{
  "model": "image classifier",
  "dataset": "crops of objects in photos (Visual Genome)",
  "train_examples": 123503,
  "image_size": 32,
  "crop_scale_min": 1,
  "horizontal_flip": true,
  "color_jitter": 0.1,
  "targets": ["object"],
  "num_classes": 300,
  "arch": "poolformer",
  "norm": "layernorm",
  "norm_position": "pre",
  "activation": "gelu",
  "parallel_block": false,
  "inner_norm": false,
  "moe": "expert_choice",
  "drop_path": 0.05,
  "num_experts": 8,
  "moe_every": 1,
  "expert_mlp_ratio": 0.5,
  "experts_per_token": 1,
  "shared_expert": true,
  "patch_size": [2, 2],
  "depths": [4, 4, 4],
  "widths": [64, 128, 256],
  "loss": "cross_entropy",
  "residual_init": "scaled_by_depth",
  "optimizer": "nadamw",
  "lr": 0.0013,
  "beta1": 0.9,
  "beta2": 0.95,
  "eps": 1e-06,
  "gradient_centralization": true,
  "steps": 14500,
  "batch_size": 256,
  "epochs": 30.1,
  "lr_schedule": "wsd",
  "decay_fraction": 0.2,
  "final_lr_fraction": 0,
  "warmup_steps": 290,
  "weight_decay": 0.07
}
Rows from block 4 of a small image classifier, named by matrix and row number. Rows with one number within an expert belong to one neuron, the router's apart. Each number is 50 + 10 x the weight over its row's rms, rounded and kept within 0 to 99. All counts start at 0. After the name is the row's rms in percent of the matrix's.
Before each expert's rows are labels from the 100 images, of 14848, where the router gives the expert most weight on average: "patch colour" is the nearest of a few named colours to the mean colour under the peak. Only what is clearly more common there than usual is listed. The data: crops of objects in photos (Visual Genome). In brackets: how many of the 100.
# router: router (model.blocks.4.mlp.router.weight, 8x128), inputs 0-127
# up: expert up (model.blocks.4.mlp.up, 8x64x128), inputs 0-127
# down: expert down (model.blocks.4.mlp.down, 8x128x64, transposed), outputs 0-127

# expert 3
patch colour: black (33)
router.3 102:52 60 70 60 42 41 49 61 53 44 57 61 42 42 53 67 48 40 42 43 31 41 53 55 71 45 38 38 60 48 40 52 73 47 44 56 50 56 56 58 37 57 58 43 53 34 43 46 34 61 48 48 48 42 67 37 61 52 48 41 52 39 47 32 60 60 57 48 55 32 57 62 57 40 37 26 41 49 57 52 40 65 57 53 47 56 76 72 62 54 37 56 57 73 53 37 37 48 62 46 41 54 45 52 50 48 55 65 46 62 51 41 31 39 46 44 53 59 44 59 49 52 65 47 53 52 46 36
up.0 102:53 59 43 56 60 66 45 55 49 39 43 41 75 54 31 43 36 62 66 50 45 48 43 47 55 60 56 42 40 44 77 53 47 57 57 63 63 51 70 53 44 37 50 42 34 47 57 58 49 26 58 41 36 45 50 69 35 51 59 47 41 58 57 57 41 51 58 62 52 55 63 49 45 53 57 43 28 62 40 51 55 57 46 38 54 53 50 48 40 31 52 46 42 53 40 41 56 59 63 66 50 63 33 28 57 55 50 51 38 52 26 49 54 51 66 56 42 57 52 54 49 62 41 60 60 44 33 54
down.0 105:74 42 52 55 46 46 54 57 47 43 51 48 52 52 43 74 50 51 56 48 51 53 28 38 48 44 76 53 50 47 64 39 46 31 46 59 68 39 39 54 42 58 30 67 39 32 53 73 52 62 52 48 54 44 29 37 48 46 47 43 60 57 54 58 44 44 58 51 56 55 35 62 44 52 53 44 65 37 62 63 38 36 52 44 52 52 49 45 59 44 62 49 43 58 50 53 44 43 47 46 59 51 58 48 63 70 19 55 49 63 59 52 58 56 37 31 43 44 41 41 41 43 38 54 41 56 43 62
up.1 104:42 46 35 48 61 76 56 41 64 71 41 52 50 39 55 40 58 64 43 55 39 51 46 32 56 42 47 73 53 57 47 45 50 39 56 50 58 61 54 56 44 56 36 70 58 49 49 53 47 42 34 32 50 45 46 50 58 54 57 68 55 48 59 53 41 47 38 45 47 47 60 55 49 42 48 44 63 44 55 64 51 43 43 35 39 40 48 44 50 44 48 29 50 47 26 56 41 43 56 39 41 52 49 60 51 60 64 33 37 34 54 55 49 58 42 57 60 45 73 55 64 46 54 47 30 49 81 55
down.1 112:52 42 47 60 40 66 39 36 55 30 52 60 51 37 57 57 46 40 43 53 62 40 60 43 55 38 50 39 52 53 56 44 59 43 56 47 52 61 63 49 38 45 61 52 51 53 44 34 57 35 61 41 53 48 64 67 56 49 50 48 45 52 44 60 49 60 52 57 41 48 49 58 81 47 50 51 40 55 64 62 41 51 63 61 35 27 58 46 27 50 49 36 51 47 56 47 46 60 45 54 36 39 46 37 41 52 49 19 71 56 33 50 58 54 64 63 57 51 42 72 50 44 45 46 63 38 63 44
up.2 087:50 56 39 56 61 44 65 57 57 59 48 56 48 53 61 46 52 65 49 51 53 37 60 44 57 49 49 47 53 62 57 48 56 37 51 29 30 52 37 54 44 49 61 49 40 47 64 65 49 37 73 47 42 44 55 47 27 56 50 56 36 33 49 61 48 74 82 59 40 56 44 32 60 41 58 56 56 54 46 46 46 54 42 54 44 34 54 62 45 60 45 58 46 41 35 48 46 48 29 42 43 64 44 62 57 44 45 43 80 31 43 56 52 50 31 42 42 51 44 57 44 41 53 44 49 54 40 46
down.2 099:40 45 56 52 41 37 48 55 52 49 47 36 42 49 37 53 44 53 57 75 34 58 42 51 54 48 53 62 49 56 37 56 45 53 58 45 55 45 47 47 40 29 66 47 36 80 51 57 53 56 43 44 64 66 30 46 62 52 43 44 54 53 51 55 62 55 42 50 61 49 50 56 33 41 32 62 40 55 21 42 31 54 50 51 37 47 41 41 45 52 63 50 35 57 35 54 54 72 51 59 47 44 55 53 41 60 41 40 58 32 59 52 50 67 63 45 60 54 55 38 61 52 26 44 48 54 62 63
up.3 106:49 20 68 58 56 50 53 55 46 44 46 57 50 37 57 56 56 51 35 50 49 45 47 40 50 45 64 59 62 51 30 62 39 54 48 50 58 55 50 64 50 52 35 44 45 65 55 58 45 41 43 38 41 47 50 56 78 44 43 44 70 56 62 59 55 22 29 44 34 44 56 50 53 36 49 42 19 44 55 44 52 46 39 56 35 59 45 48 51 49 50 43 50 57 51 49 74 44 52 53 52 58 39 48 35 40 56 58 40 56 52 54 44 43 56 58 45 34 58 56 71 53 45 62 60 67 52 63
down.3 110:57 41 41 40 62 62 70 54 60 67 52 59 46 49 45 26 52 50 48 40 46 34 56 46 47 45 51 49 45 34 52 19 39 46 47 56 46 44 54 61 55 67 36 58 60 51 46 51 43 48 53 43 55 43 64 47 55 46 50 42 56 36 36 43 32 48 62 58 42 51 63 53 56 72 52 35 68 41 39 63 47 32 63 34 54 31 58 41 56 49 56 57 57 45 57 61 51 38 66 43 40 68 45 35 56 63 55 60 27 54 35 43 56 52 52 43 49 43 54 55 39 34 48 64 55 47 47 43
up.4 083:52 39 47 37 67 60 59 48 44 40 54 37 56 56 63 41 53 48 63 56 50 56 43 48 41 49 57 55 48 42 50 36 24 56 51 57 52 37 51 57 57 43 36 59 44 63 58 41 56 45 46 50 64 59 34 60 52 38 41 64 63 67 38 59 52 32 49 37 49 57 52 49 31 64 51 54 64 54 48 31 49 49 48 58 43 48 37 34 46 45 84 49 32 46 50 55 52 59 64 63 45 58 61 38 56 52 58 38 43 49 53 53 70 46 66 64 32 53 57 39 54 50 24 58 48 53 59 58
down.4 068:44 36 40 43 61 42 48 49 54 74 53 68 53 53 54 36 43 42 35 39 53 56 49 30 54 61 34 51 59 42 43 46 25 53 34 49 41 61 36 66 61 60 36 47 56 40 76 52 52 61 39 46 46 48 57 39 53 45 49 58 55 46 55 48 57 54 49 51 45 54 49 42 54 59 63 56 41 26 61 64 49 47 32 48 47 58 35 64 44 46 64 52 27 44 52 41 53 53 52 51 50 57 62 60 51 41 62 57 46 37 43 41 41 63 49 30 46 45 66 36 58 59 42 73 40 45 51 52
up.5 102:50 61 42 54 55 49 78 43 43 42 50 65 53 46 72 33 47 43 50 56 52 56 46 65 47 34 40 48 40 45 56 53 44 50 54 44 61 31 46 49 44 55 37 42 27 56 57 68 78 53 47 34 57 39 46 51 50 51 43 36 53 56 48 54 67 52 59 64 70 52 48 35 49 44 46 48 47 54 55 30 78 44 59 58 32 58 51 57 50 55 48 49 44 49 43 42 49 41 48 53 42 67 38 43 55 32 39 55 47 56 72 42 48 45 60 37 48 61 34 60 54 49 46 42 61 53 33 53
down.5 109:40 49 49 45 43 38 67 61 42 56 42 44 55 51 49 47 58 55 47 47 43 44 49 58 56 47 68 64 34 50 33 55 36 61 57 42 45 38 60 51 66 45 50 45 44 52 43 55 68 48 51 48 70 42 47 72 55 65 43 37 56 52 50 77 68 43 40 72 58 57 36 62 62 47 46 48 31 57 32 60 53 51 50 48 46 50 54 38 44 41 52 47 54 40 47 33 64 37 45 65 48 52 38 56 32 51 42 49 54 41 46 54 49 49 61 41 34 39 62 51 35 54 41 49 81 65 45 53

# expert 7
patch colour: brown (65)
router.7 093:36 56 57 33 41 55 42 45 52 59 55 37 63 58 36 68 58 44 62 53 65 59 50 50 33 61 47 35 63 46 52 54 46 50 43 67 36 56 48 34 36 42 44 63 61 40 44 35 39 43 34 64 43 65 44 45 37 58 54 49 47 59 55 49 53 61 42 53 44 40 56 36 56 61 40 48 55 64 51 62 47 47 63 64 68 49 40 52 55 52 36 54 51 46 41 58 60 63 55 62 71 49 56 36 53 61 53 60 56 47 45 40 69 37 37 48 63 74 46 54 46 35 60 62 46 36 48 32
up.0 087:51 49 54 56 72 61 59 57 53 29 44 54 52 39 80 73 45 51 55 62 38 38 43 63 45 45 66 43 71 63 51 39 47 31 50 52 53 49 53 48 48 52 39 41 44 48 51 59 54 50 54 54 48 50 43 47 47 52 38 43 62 58 54 54 54 62 53 71 37 42 51 44 58 39 48 25 58 58 55 62 68 43 53 64 46 42 59 70 58 47 42 31 53 57 36 55 49 38 49 45 34 55 51 49 49 43 47 49 44 59 45 46 42 26 61 36 51 57 34 69 45 40 46 46 56 50 32 42
down.0 093:57 61 48 46 59 49 49 43 48 50 39 60 37 44 50 57 68 48 42 39 45 36 59 54 37 47 12 46 35 55 57 37 47 60 45 59 54 57 49 65 59 56 70 58 58 52 53 51 62 27 42 60 39 49 64 48 34 43 38 56 44 65 53 44 52 51 42 44 62 37 30 46 64 71 37 44 60 41 63 41 52 57 52 45 54 52 49 48 42 49 56 60 47 42 66 47 52 57 57 58 37 48 51 38 49 50 63 60 53 62 64 45 55 35 29 40 49 47 64 60 50 62 59 47 34 51 64 34
up.1 126:70 55 39 38 66 41 41 44 57 51 45 42 53 65 54 55 33 58 44 52 42 39 59 62 58 42 36 46 43 38 64 23 67 49 59 50 58 42 45 48 40 44 64 46 44 47 58 47 48 76 37 54 59 43 47 34 43 49 30 45 61 58 60 54 55 56 67 43 62 61 39 57 42 61 56 59 69 46 30 39 60 60 43 38 51 70 43 44 51 47 59 63 44 43 62 52 47 56 55 36 35 64 47 58 66 37 52 51 41 53 58 45 47 62 62 44 43 50 42 38 34 49 45 61 37 43 47 52
down.1 111:56 37 62 53 66 38 56 60 58 45 49 61 46 40 62 50 48 47 59 52 49 58 52 58 49 38 51 33 68 45 46 43 62 35 53 36 59 41 43 41 60 44 39 43 47 62 55 41 23 53 38 51 52 35 42 42 52 36 60 31 47 41 60 38 54 44 64 59 49 36 71 58 45 44 40 40 55 42 45 50 51 50 52 56 57 53 55 56 67 78 51 52 43 65 54 40 44 43 53 30 54 58 49 58 46 24 57 52 49 60 48 59 34 35 46 70 55 60 42 60 60 28 59 43 61 53 48 58
up.2 082:56 51 38 42 50 51 40 76 58 55 32 55 49 45 59 68 55 78 62 54 54 28 59 65 44 44 59 33 45 45 55 41 42 44 52 57 55 45 39 45 54 47 31 46 59 53 52 45 70 40 39 57 49 28 44 56 40 54 59 37 67 64 56 69 65 54 49 56 41 48 36 39 38 49 44 41 65 66 44 40 58 54 58 54 54 48 59 39 53 55 39 56 46 47 46 50 53 27 46 56 56 56 44 53 47 47 47 58 65 61 54 52 53 45 57 53 56 62 27 68 42 39 47 60 41 35 42 48
down.2 094:50 41 40 49 37 60 68 44 41 56 48 33 33 55 52 43 53 49 32 57 54 55 63 38 34 56 31 50 35 46 59 47 47 62 44 58 53 57 35 77 62 54 70 57 48 51 53 50 71 38 54 56 36 59 49 53 41 41 38 59 48 46 49 59 38 52 40 47 52 42 49 64 53 66 53 47 49 44 52 44 36 49 40 47 43 45 61 48 39 43 58 62 51 42 66 55 70 68 51 70 38 36 50 46 56 43 66 50 52 47 57 57 54 52 48 34 55 31 73 60 33 59 51 57 46 50 58 29
up.3 102:54 55 61 53 38 44 58 69 51 45 61 31 56 45 39 47 41 57 53 52 55 57 42 39 48 57 51 36 39 27 62 60 51 62 43 52 38 39 60 56 43 49 43 27 41 53 49 58 59 45 56 38 39 56 60 60 50 45 56 34 33 49 49 42 49 44 55 73 68 47 40 37 59 26 51 35 32 51 64 51 62 56 66 71 48 49 60 38 53 40 45 57 44 71 50 52 57 50 37 59 63 53 48 45 39 54 50 53 44 69 41 42 57 41 46 44 53 52 45 47 45 67 51 66 59 40 28 51
down.3 110:46 60 53 54 49 57 46 45 55 50 49 52 40 41 47 56 51 57 50 37 55 46 42 60 67 31 28 58 37 56 45 59 44 73 48 54 43 51 61 41 19 48 67 60 62 59 54 51 57 58 52 62 48 39 50 60 46 36 63 61 50 62 43 38 57 56 37 45 47 61 40 40 65 45 50 59 41 50 55 33 54 65 49 26 48 51 47 45 38 40 64 59 39 46 55 45 39 40 66 53 54 67 31 55 66 56 43 68 49 60 51 30 61 32 47 44 43 44 54 50 39 52 48 44 35 62 46 65
up.4 102:45 47 55 55 53 53 63 40 64 56 60 47 42 37 51 43 42 60 47 60 57 52 47 22 52 41 39 66 57 47 55 50 48 46 56 38 36 50 61 50 41 48 26 54 47 47 49 58 55 56 65 31 56 59 62 45 53 48 52 43 35 43 53 40 39 48 55 50 72 44 44 43 59 21 37 56 46 32 87 54 64 54 54 69 43 59 49 45 54 50 53 47 47 56 37 58 45 53 36 36 56 55 55 52 53 57 61 44 38 61 41 37 51 41 41 58 52 53 55 52 35 68 52 36 54 63 69 45
down.4 098:48 68 61 53 57 45 14 66 48 39 53 53 54 45 39 48 47 30 59 35 48 57 38 63 60 45 55 55 43 52 40 56 44 49 56 46 62 35 61 31 44 36 58 50 55 46 38 35 46 49 54 66 48 52 47 52 48 49 66 67 52 72 50 43 44 60 57 43 38 59 45 36 46 54 57 60 54 42 58 53 49 70 52 47 68 56 65 54 34 33 46 46 46 59 46 52 52 33 60 49 59 59 54 45 50 51 49 76 35 61 49 50 59 34 53 57 41 58 34 45 47 44 60 41 45 61 34 61
up.5 122:58 56 37 58 39 53 45 49 52 54 47 55 49 62 54 53 55 59 49 48 45 46 47 30 68 26 48 60 29 46 35 40 56 33 59 41 56 47 62 50 59 61 52 51 53 49 49 43 66 47 31 58 67 35 65 34 47 57 65 53 65 60 45 48 66 45 46 51 53 51 55 35 54 53 39 54 64 28 56 63 50 54 52 31 48 39 56 53 31 53 52 47 49 42 39 35 21 41 50 56 50 44 49 72 46 46 56 38 62 44 56 41 44 62 67 49 48 41 61 59 36 38 54 59 47 48 67 48
down.5 118:37 39 54 48 62 53 47 50 54 67 54 57 68 37 56 31 50 44 77 36 60 56 53 56 33 51 51 48 60 43 26 52 45 53 56 52 53 47 40 32 52 43 34 44 43 50 65 51 58 58 58 59 54 46 36 54 46 37 60 44 47 59 53 34 61 50 45 47 47 60 51 35 40 51 36 52 56 58 43 44 55 41 67 56 67 55 31 49 67 58 42 45 34 51 40 59 58 51 47 57 44 80 57 53 42 53 67 49 53 53 60 48 59 48 52 43 43 61 45 44 58 29 35 42 42 48 26 62

# expert 1
patch colour: white (36)
router.1 102:54 47 48 58 49 50 51 57 64 54 43 47 38 51 38 35 55 42 39 44 36 44 53 45 70 38 54 65 39 49 38 48 62 49 61 43 50 45 56 55 49 53 58 66 44 54 67 56 33 58 45 44 64 32 46 57 57 44 67 54 64 26 57 64 32 64 57 50 37 64 65 57 51 52 54 48 50 44 35 70 39 46 35 35 44 41 58 51 38 52 53 52 44 42 43 52 34 46 58 50 54 47 32 56 60 42 51 53 41 38 34 68 48 61 61 59 33 35 71 47 43 38 39 56 54 57 57 68
up.0 099:67 55 46 66 73 54 37 52 50 46 42 41 32 43 58 64 55 70 42 46 50 36 43 38 50 42 59 54 54 59 51 37 43 37 51 43 68 43 53 52 64 52 51 44 50 70 29 56 55 46 40 40 48 49 58 45 62 51 51 47 64 63 46 48 47 24 45 42 36 47 49 62 50 52 52 57 51 39 58 56 43 60 50 52 42 36 40 35 57 75 63 25 58 47 62 50 55 42 36 45 61 36 56 56 43 56 48 51 50 56 40 47 20 53 59 58 40 37 57 54 58 53 43 45 61 64 63 53
down.0 104:47 71 53 42 62 45 55 36 51 66 57 47 40 41 42 48 50 63 64 59 58 46 53 68 61 57 22 49 43 44 63 65 30 57 38 51 47 41 42 39 56 51 38 47 45 52 48 45 55 39 43 56 33 50 40 42 51 44 42 54 53 50 56 43 49 54 42 43 64 43 38 27 55 47 43 54 58 50 64 46 70 35 44 46 52 48 50 52 55 58 61 65 54 59 56 57 68 45 43 64 51 46 56 42 36 29 49 55 43 51 63 67 60 58 32 39 32 54 66 61 29 56 59 51 48 69 37 48
up.1 106:61 57 48 53 59 58 50 67 50 42 30 25 54 69 30 61 38 65 55 56 50 46 63 50 51 61 52 55 49 47 59 50 61 71 43 43 52 47 46 67 57 42 42 55 62 51 57 48 39 52 55 33 44 57 67 54 46 36 66 62 45 44 39 45 35 48 63 54 41 55 56 64 45 45 74 34 41 59 48 49 42 57 43 49 51 60 49 41 60 50 53 49 55 54 64 39 42 55 61 42 44 41 56 56 50 36 39 35 47 48 23 67 41 44 60 59 36 41 54 39 55 75 51 45 32 56 53 55
down.1 106:59 49 37 38 41 42 59 37 47 52 59 50 48 55 60 63 69 54 42 34 50 43 55 35 42 43 57 49 31 53 44 46 70 55 37 55 56 41 29 68 57 63 54 52 42 59 48 62 55 56 52 62 66 60 56 57 49 55 50 53 73 56 46 56 47 66 57 44 44 37 40 46 60 59 66 52 62 46 52 49 44 45 45 55 35 26 59 44 47 44 45 59 66 32 49 50 52 30 39 44 62 68 52 51 46 36 45 71 55 55 57 42 39 37 40 29 44 54 43 34 56 41 56 50 46 58 29 50
up.2 092:58 55 44 49 53 64 59 63 54 46 31 57 44 74 53 41 40 72 46 53 44 54 65 55 53 40 47 52 42 41 59 47 65 55 41 51 54 37 44 54 44 46 47 61 59 64 82 56 58 63 40 51 53 39 59 49 52 40 62 42 53 46 49 46 53 58 64 49 47 47 43 55 39 32 59 28 56 55 51 44 53 53 49 41 40 55 65 44 56 46 39 47 33 50 45 39 42 36 57 33 51 58 45 56 55 20 50 36 54 58 47 60 40 49 66 65 44 48 42 65 36 71 41 46 29 45 53 57
down.2 100:54 64 43 44 57 43 48 30 60 63 68 46 43 61 59 62 62 49 33 43 38 43 44 37 54 68 65 59 50 51 42 52 60 51 46 53 45 37 39 63 46 48 46 45 40 52 49 52 38 58 57 64 63 69 38 51 53 75 60 53 49 49 49 45 34 74 68 44 33 43 59 54 51 43 64 67 69 39 49 64 32 47 40 51 54 40 51 43 43 55 34 52 60 51 42 45 54 45 48 43 62 59 46 61 48 50 47 64 43 45 48 49 36 70 43 36 49 51 50 31 67 39 57 46 57 57 54 67
up.3 117:43 44 65 46 59 35 37 36 50 55 54 49 54 32 53 55 62 39 56 32 54 38 55 59 44 67 50 45 71 67 60 44 57 45 44 50 48 61 39 36 55 46 64 36 38 48 51 47 35 52 66 70 45 50 32 51 45 46 40 50 36 41 52 42 41 61 56 50 46 53 52 46 60 69 43 54 73 61 45 47 40 49 49 53 73 46 49 72 49 73 43 58 50 53 52 61 54 57 33 50 56 44 59 47 51 50 52 59 60 47 39 52 50 44 25 51 46 54 49 71 45 42 53 34 66 49 42 34
down.3 114:51 36 48 40 48 58 37 56 53 42 30 64 63 49 42 60 52 48 63 67 57 49 68 55 33 46 82 38 55 53 57 48 55 46 56 55 57 65 50 38 57 51 41 64 54 50 52 46 56 35 30 32 47 43 51 40 39 46 49 43 55 58 48 54 65 37 48 59 61 43 55 60 57 47 42 51 44 60 55 45 61 33 56 73 47 61 51 50 63 51 56 37 54 45 57 50 40 53 49 39 48 40 51 52 44 63 43 26 62 39 60 48 55 40 48 59 74 54 36 62 34 32 44 50 54 32 41 41
up.4 099:50 53 61 61 54 63 58 45 39 43 66 45 43 43 54 64 43 46 69 50 51 56 36 42 49 45 80 48 71 64 58 45 36 54 45 51 62 45 63 26 53 37 59 31 43 57 47 69 61 52 63 55 47 61 42 49 56 48 31 40 51 73 47 35 52 26 51 48 43 36 54 49 47 40 43 48 52 29 60 50 55 38 55 53 50 57 33 70 46 52 66 40 43 56 51 57 66 61 42 56 63 34 52 48 53 43 48 43 45 60 40 37 46 46 44 51 56 61 48 62 55 47 42 49 58 59 49 48
down.4 093:44 39 55 71 55 53 58 58 52 52 29 57 55 50 48 47 41 53 51 55 40 64 49 50 56 32 52 68 71 44 66 52 40 39 66 31 64 43 56 46 59 44 52 59 48 62 61 73 47 50 45 42 57 50 55 39 61 34 49 49 44 44 45 53 56 37 44 61 55 39 53 59 53 56 37 51 47 50 47 57 40 33 54 44 48 56 36 66 53 48 68 28 33 46 59 55 59 65 49 43 38 50 54 57 54 46 65 39 50 50 35 57 49 29 51 66 41 51 61 55 45 55 19 51 59 36 57 39
up.5 084:54 43 36 52 65 54 56 46 57 41 39 48 66 58 73 27 34 66 50 58 45 57 56 61 58 44 31 48 38 47 61 42 48 59 58 54 49 40 48 54 35 53 54 57 40 50 67 63 72 56 41 25 50 46 60 44 39 51 40 48 54 53 50 54 62 51 55 45 59 57 48 48 36 47 47 55 63 62 50 27 63 45 42 45 33 58 57 35 47 49 60 41 30 38 47 43 41 44 63 50 49 54 42 44 69 34 54 42 39 58 72 33 52 51 56 58 47 53 36 54 50 67 30 52 49 47 43 55
down.5 091:50 67 48 57 34 46 47 37 53 53 61 35 44 56 35 51 60 32 29 52 47 53 52 43 49 58 53 57 52 49 46 52 43 51 53 60 40 31 58 59 44 50 44 46 60 57 55 33 34 56 60 60 54 64 46 39 62 60 52 56 45 50 52 61 37 56 60 45 50 52 62 52 47 44 58 63 58 30 44 62 39 61 52 48 69 47 57 58 47 50 40 55 32 56 42 48 54 47 50 33 45 38 50 65 55 42 48 57 29 44 37 51 56 95 47 37 51 43 48 42 74 47 46 53 45 47 64 67

# expert 6
patch colour: white (28)
router.6 101:36 35 41 48 57 52 40 55 53 52 35 58 65 35 51 47 61 58 54 53 64 41 67 54 39 67 63 46 45 62 48 54 46 52 52 42 42 56 38 69 66 50 47 57 63 52 51 38 58 31 58 55 44 46 48 66 45 53 66 67 52 55 59 68 43 69 43 40 33 64 41 38 52 52 58 55 49 69 39 38 46 54 38 44 61 35 54 54 39 45 39 50 55 36 43 60 50 42 50 54 41 56 64 58 38 55 42 53 71 32 47 75 67 50 47 38 45 40 40 48 61 49 50 45 29 57 46 51
up.0 096:69 45 35 65 68 56 54 58 71 55 46 57 62 29 56 57 48 64 26 63 56 28 58 42 55 48 49 65 38 52 55 45 42 59 59 39 52 44 53 57 57 51 48 30 56 59 55 39 68 49 47 51 44 36 47 52 47 52 52 47 60 69 74 71 56 42 51 42 47 56 46 45 50 14 49 59 55 47 45 48 60 64 48 45 41 57 40 41 46 52 49 59 52 46 42 46 39 49 48 34 39 43 46 64 45 42 46 49 47 49 50 51 52 68 57 50 36 39 43 53 34 53 41 45 48 47 67 62
down.0 098:50 43 49 46 45 30 56 43 51 53 51 50 49 39 53 51 57 52 59 34 59 63 48 60 48 45 32 40 56 57 49 40 45 45 54 55 56 61 41 42 42 57 56 53 53 40 63 38 51 41 52 51 63 44 43 56 42 45 46 46 52 46 52 64 57 61 42 44 41 46 56 36 60 78 35 75 52 55 62 40 44 40 46 38 58 33 42 55 47 49 40 58 40 43 44 55 60 34 48 67 61 61 37 30 44 33 42 60 56 58 77 61 46 56 34 65 39 59 34 44 55 39 54 54 62 44 44 82
up.1 104:46 68 47 43 37 50 42 42 47 61 59 36 50 63 58 36 57 33 52 36 40 56 23 53 44 42 44 43 42 39 41 61 49 31 64 67 41 53 60 39 50 71 46 41 34 46 50 56 51 54 50 58 50 36 43 53 52 56 42 39 57 45 51 50 54 49 35 57 60 50 61 48 43 59 43 48 52 51 52 72 56 50 67 58 58 49 38 44 49 48 45 48 39 56 43 59 62 45 68 65 51 54 35 32 46 64 74 49 48 52 61 41 53 63 57 46 56 58 74 55 37 37 32 63 55 29 51 46
down.1 092:62 55 54 55 33 43 52 47 49 39 36 49 59 57 31 54 50 48 35 57 48 37 69 53 58 50 58 51 45 44 56 41 61 57 56 41 57 36 58 72 48 47 55 48 56 68 54 65 47 67 51 37 62 47 48 47 57 46 37 64 38 55 46 47 52 42 50 60 52 65 30 63 41 41 65 42 31 50 34 55 43 43 56 59 41 55 68 53 53 38 62 40 32 46 60 48 40 56 42 43 31 51 62 76 33 44 41 46 61 41 54 56 47 57 63 53 40 46 48 55 58 35 34 36 30 47 61 55
up.2 101:39 38 60 38 44 41 35 52 57 26 65 43 57 36 71 55 56 48 65 54 56 49 47 51 49 47 45 38 51 48 47 46 43 56 50 54 36 49 59 38 39 50 32 51 50 45 53 34 61 47 41 52 60 54 42 46 48 51 52 45 59 58 56 45 66 55 43 46 56 47 34 34 60 56 27 51 63 58 54 41 74 51 56 61 54 42 58 55 40 44 45 45 48 49 31 69 46 50 57 69 67 52 52 27 47 58 57 54 49 52 54 38 58 40 49 44 54 90 36 59 36 50 47 55 52 55 37 44
down.2 094:62 46 43 41 38 56 60 58 40 67 54 36 63 64 63 51 55 53 48 53 61 46 61 25 51 67 59 39 48 51 46 46 55 61 36 52 41 61 38 63 55 38 59 47 47 53 41 30 52 53 52 65 38 64 47 46 45 51 53 67 56 56 43 55 31 42 49 35 46 64 53 35 43 58 52 47 48 44 43 47 43 51 47 40 55 47 47 51 40 49 46 68 58 37 71 49 44 75 50 67 49 45 57 66 57 41 79 37 55 44 36 57 39 51 51 46 38 48 50 46 58 43 50 49 23 45 44 32
up.3 104:53 46 58 60 44 41 50 60 64 35 70 62 52 43 84 42 53 45 58 53 52 59 46 51 56 33 47 32 51 50 46 50 60 47 65 46 38 38 53 49 44 54 36 51 34 43 50 68 59 46 46 31 48 44 67 40 48 55 48 44 55 43 52 40 79 62 54 47 61 45 39 42 57 44 24 53 51 48 61 41 64 44 48 57 33 41 65 59 44 56 56 48 52 49 36 49 45 41 36 65 48 59 51 47 52 53 38 54 55 51 71 32 42 46 47 51 43 66 37 53 52 46 59 43 63 56 29 43
down.3 099:43 39 52 58 50 58 44 63 52 56 50 42 41 41 43 52 38 59 48 54 61 38 49 39 57 78 55 56 61 48 52 54 47 47 24 38 42 68 34 57 46 44 56 59 55 38 49 46 44 37 48 59 35 66 44 48 51 52 77 71 43 52 44 47 34 44 53 39 38 46 51 50 55 37 68 40 45 59 53 54 39 52 47 48 73 42 49 61 53 52 42 46 54 49 60 42 53 60 48 47 54 47 69 51 54 62 71 54 60 47 30 46 59 23 45 34 55 47 57 54 55 57 55 62 27 51 50 32
up.4 108:66 37 48 39 38 35 44 48 63 52 51 43 56 68 40 42 47 42 50 35 33 53 59 49 49 61 62 37 41 27 51 48 69 57 49 56 56 47 54 64 52 56 48 50 42 48 72 40 32 65 52 32 53 46 62 59 39 32 55 50 28 27 40 48 40 60 64 72 61 56 44 50 51 61 59 43 61 52 50 63 44 45 54 47 66 67 51 42 61 22 46 54 43 55 39 39 46 45 44 49 48 55 45 51 48 50 45 44 54 50 51 44 59 54 51 49 50 53 50 41 43 57 50 53 49 21 42 65
down.4 105:30 48 49 42 35 53 47 32 34 43 49 38 48 47 54 49 69 31 47 46 55 53 58 36 43 54 66 42 54 51 48 68 61 59 54 58 43 54 49 36 57 47 73 44 58 51 51 32 38 38 62 71 36 53 45 37 49 45 30 81 46 60 54 64 42 54 42 53 45 54 69 49 45 64 60 54 44 47 53 49 53 42 52 69 62 45 47 62 48 58 55 59 49 48 49 55 40 53 46 48 42 38 46 60 52 54 56 48 61 39 55 54 64 51 32 34 61 51 50 68 69 33 38 53 51 37 43 40
up.5 112:46 50 46 39 61 59 59 38 48 40 50 56 59 64 39 28 40 53 63 53 47 60 48 58 47 42 38 70 40 56 67 35 38 55 77 47 55 32 56 48 51 36 46 59 50 52 55 59 55 55 51 43 73 66 39 51 45 51 45 49 46 56 61 52 38 46 68 40 63 40 46 49 37 59 48 57 62 52 51 42 57 53 42 39 51 57 42 39 44 39 67 51 50 40 45 51 48 70 62 34 54 51 48 33 71 47 64 37 44 44 43 52 63 56 62 61 35 59 44 41 38 63 28 39 46 58 58 61
down.5 106:48 64 64 44 29 53 47 51 53 43 54 42 70 46 36 62 59 58 56 46 56 42 63 71 45 54 67 48 64 57 59 71 47 50 37 44 41 40 51 49 44 34 44 46 51 49 35 46 55 49 56 50 51 47 44 72 65 68 50 33 49 63 52 40 57 49 55 57 50 56 50 29 52 43 45 55 18 63 59 46 35 42 57 48 50 42 37 70 35 43 41 52 58 42 54 51 50 52 49 57 65 35 39 36 34 66 39 49 54 53 44 58 46 52 49 67 46 66 45 65 48 42 54 38 54 60 49 57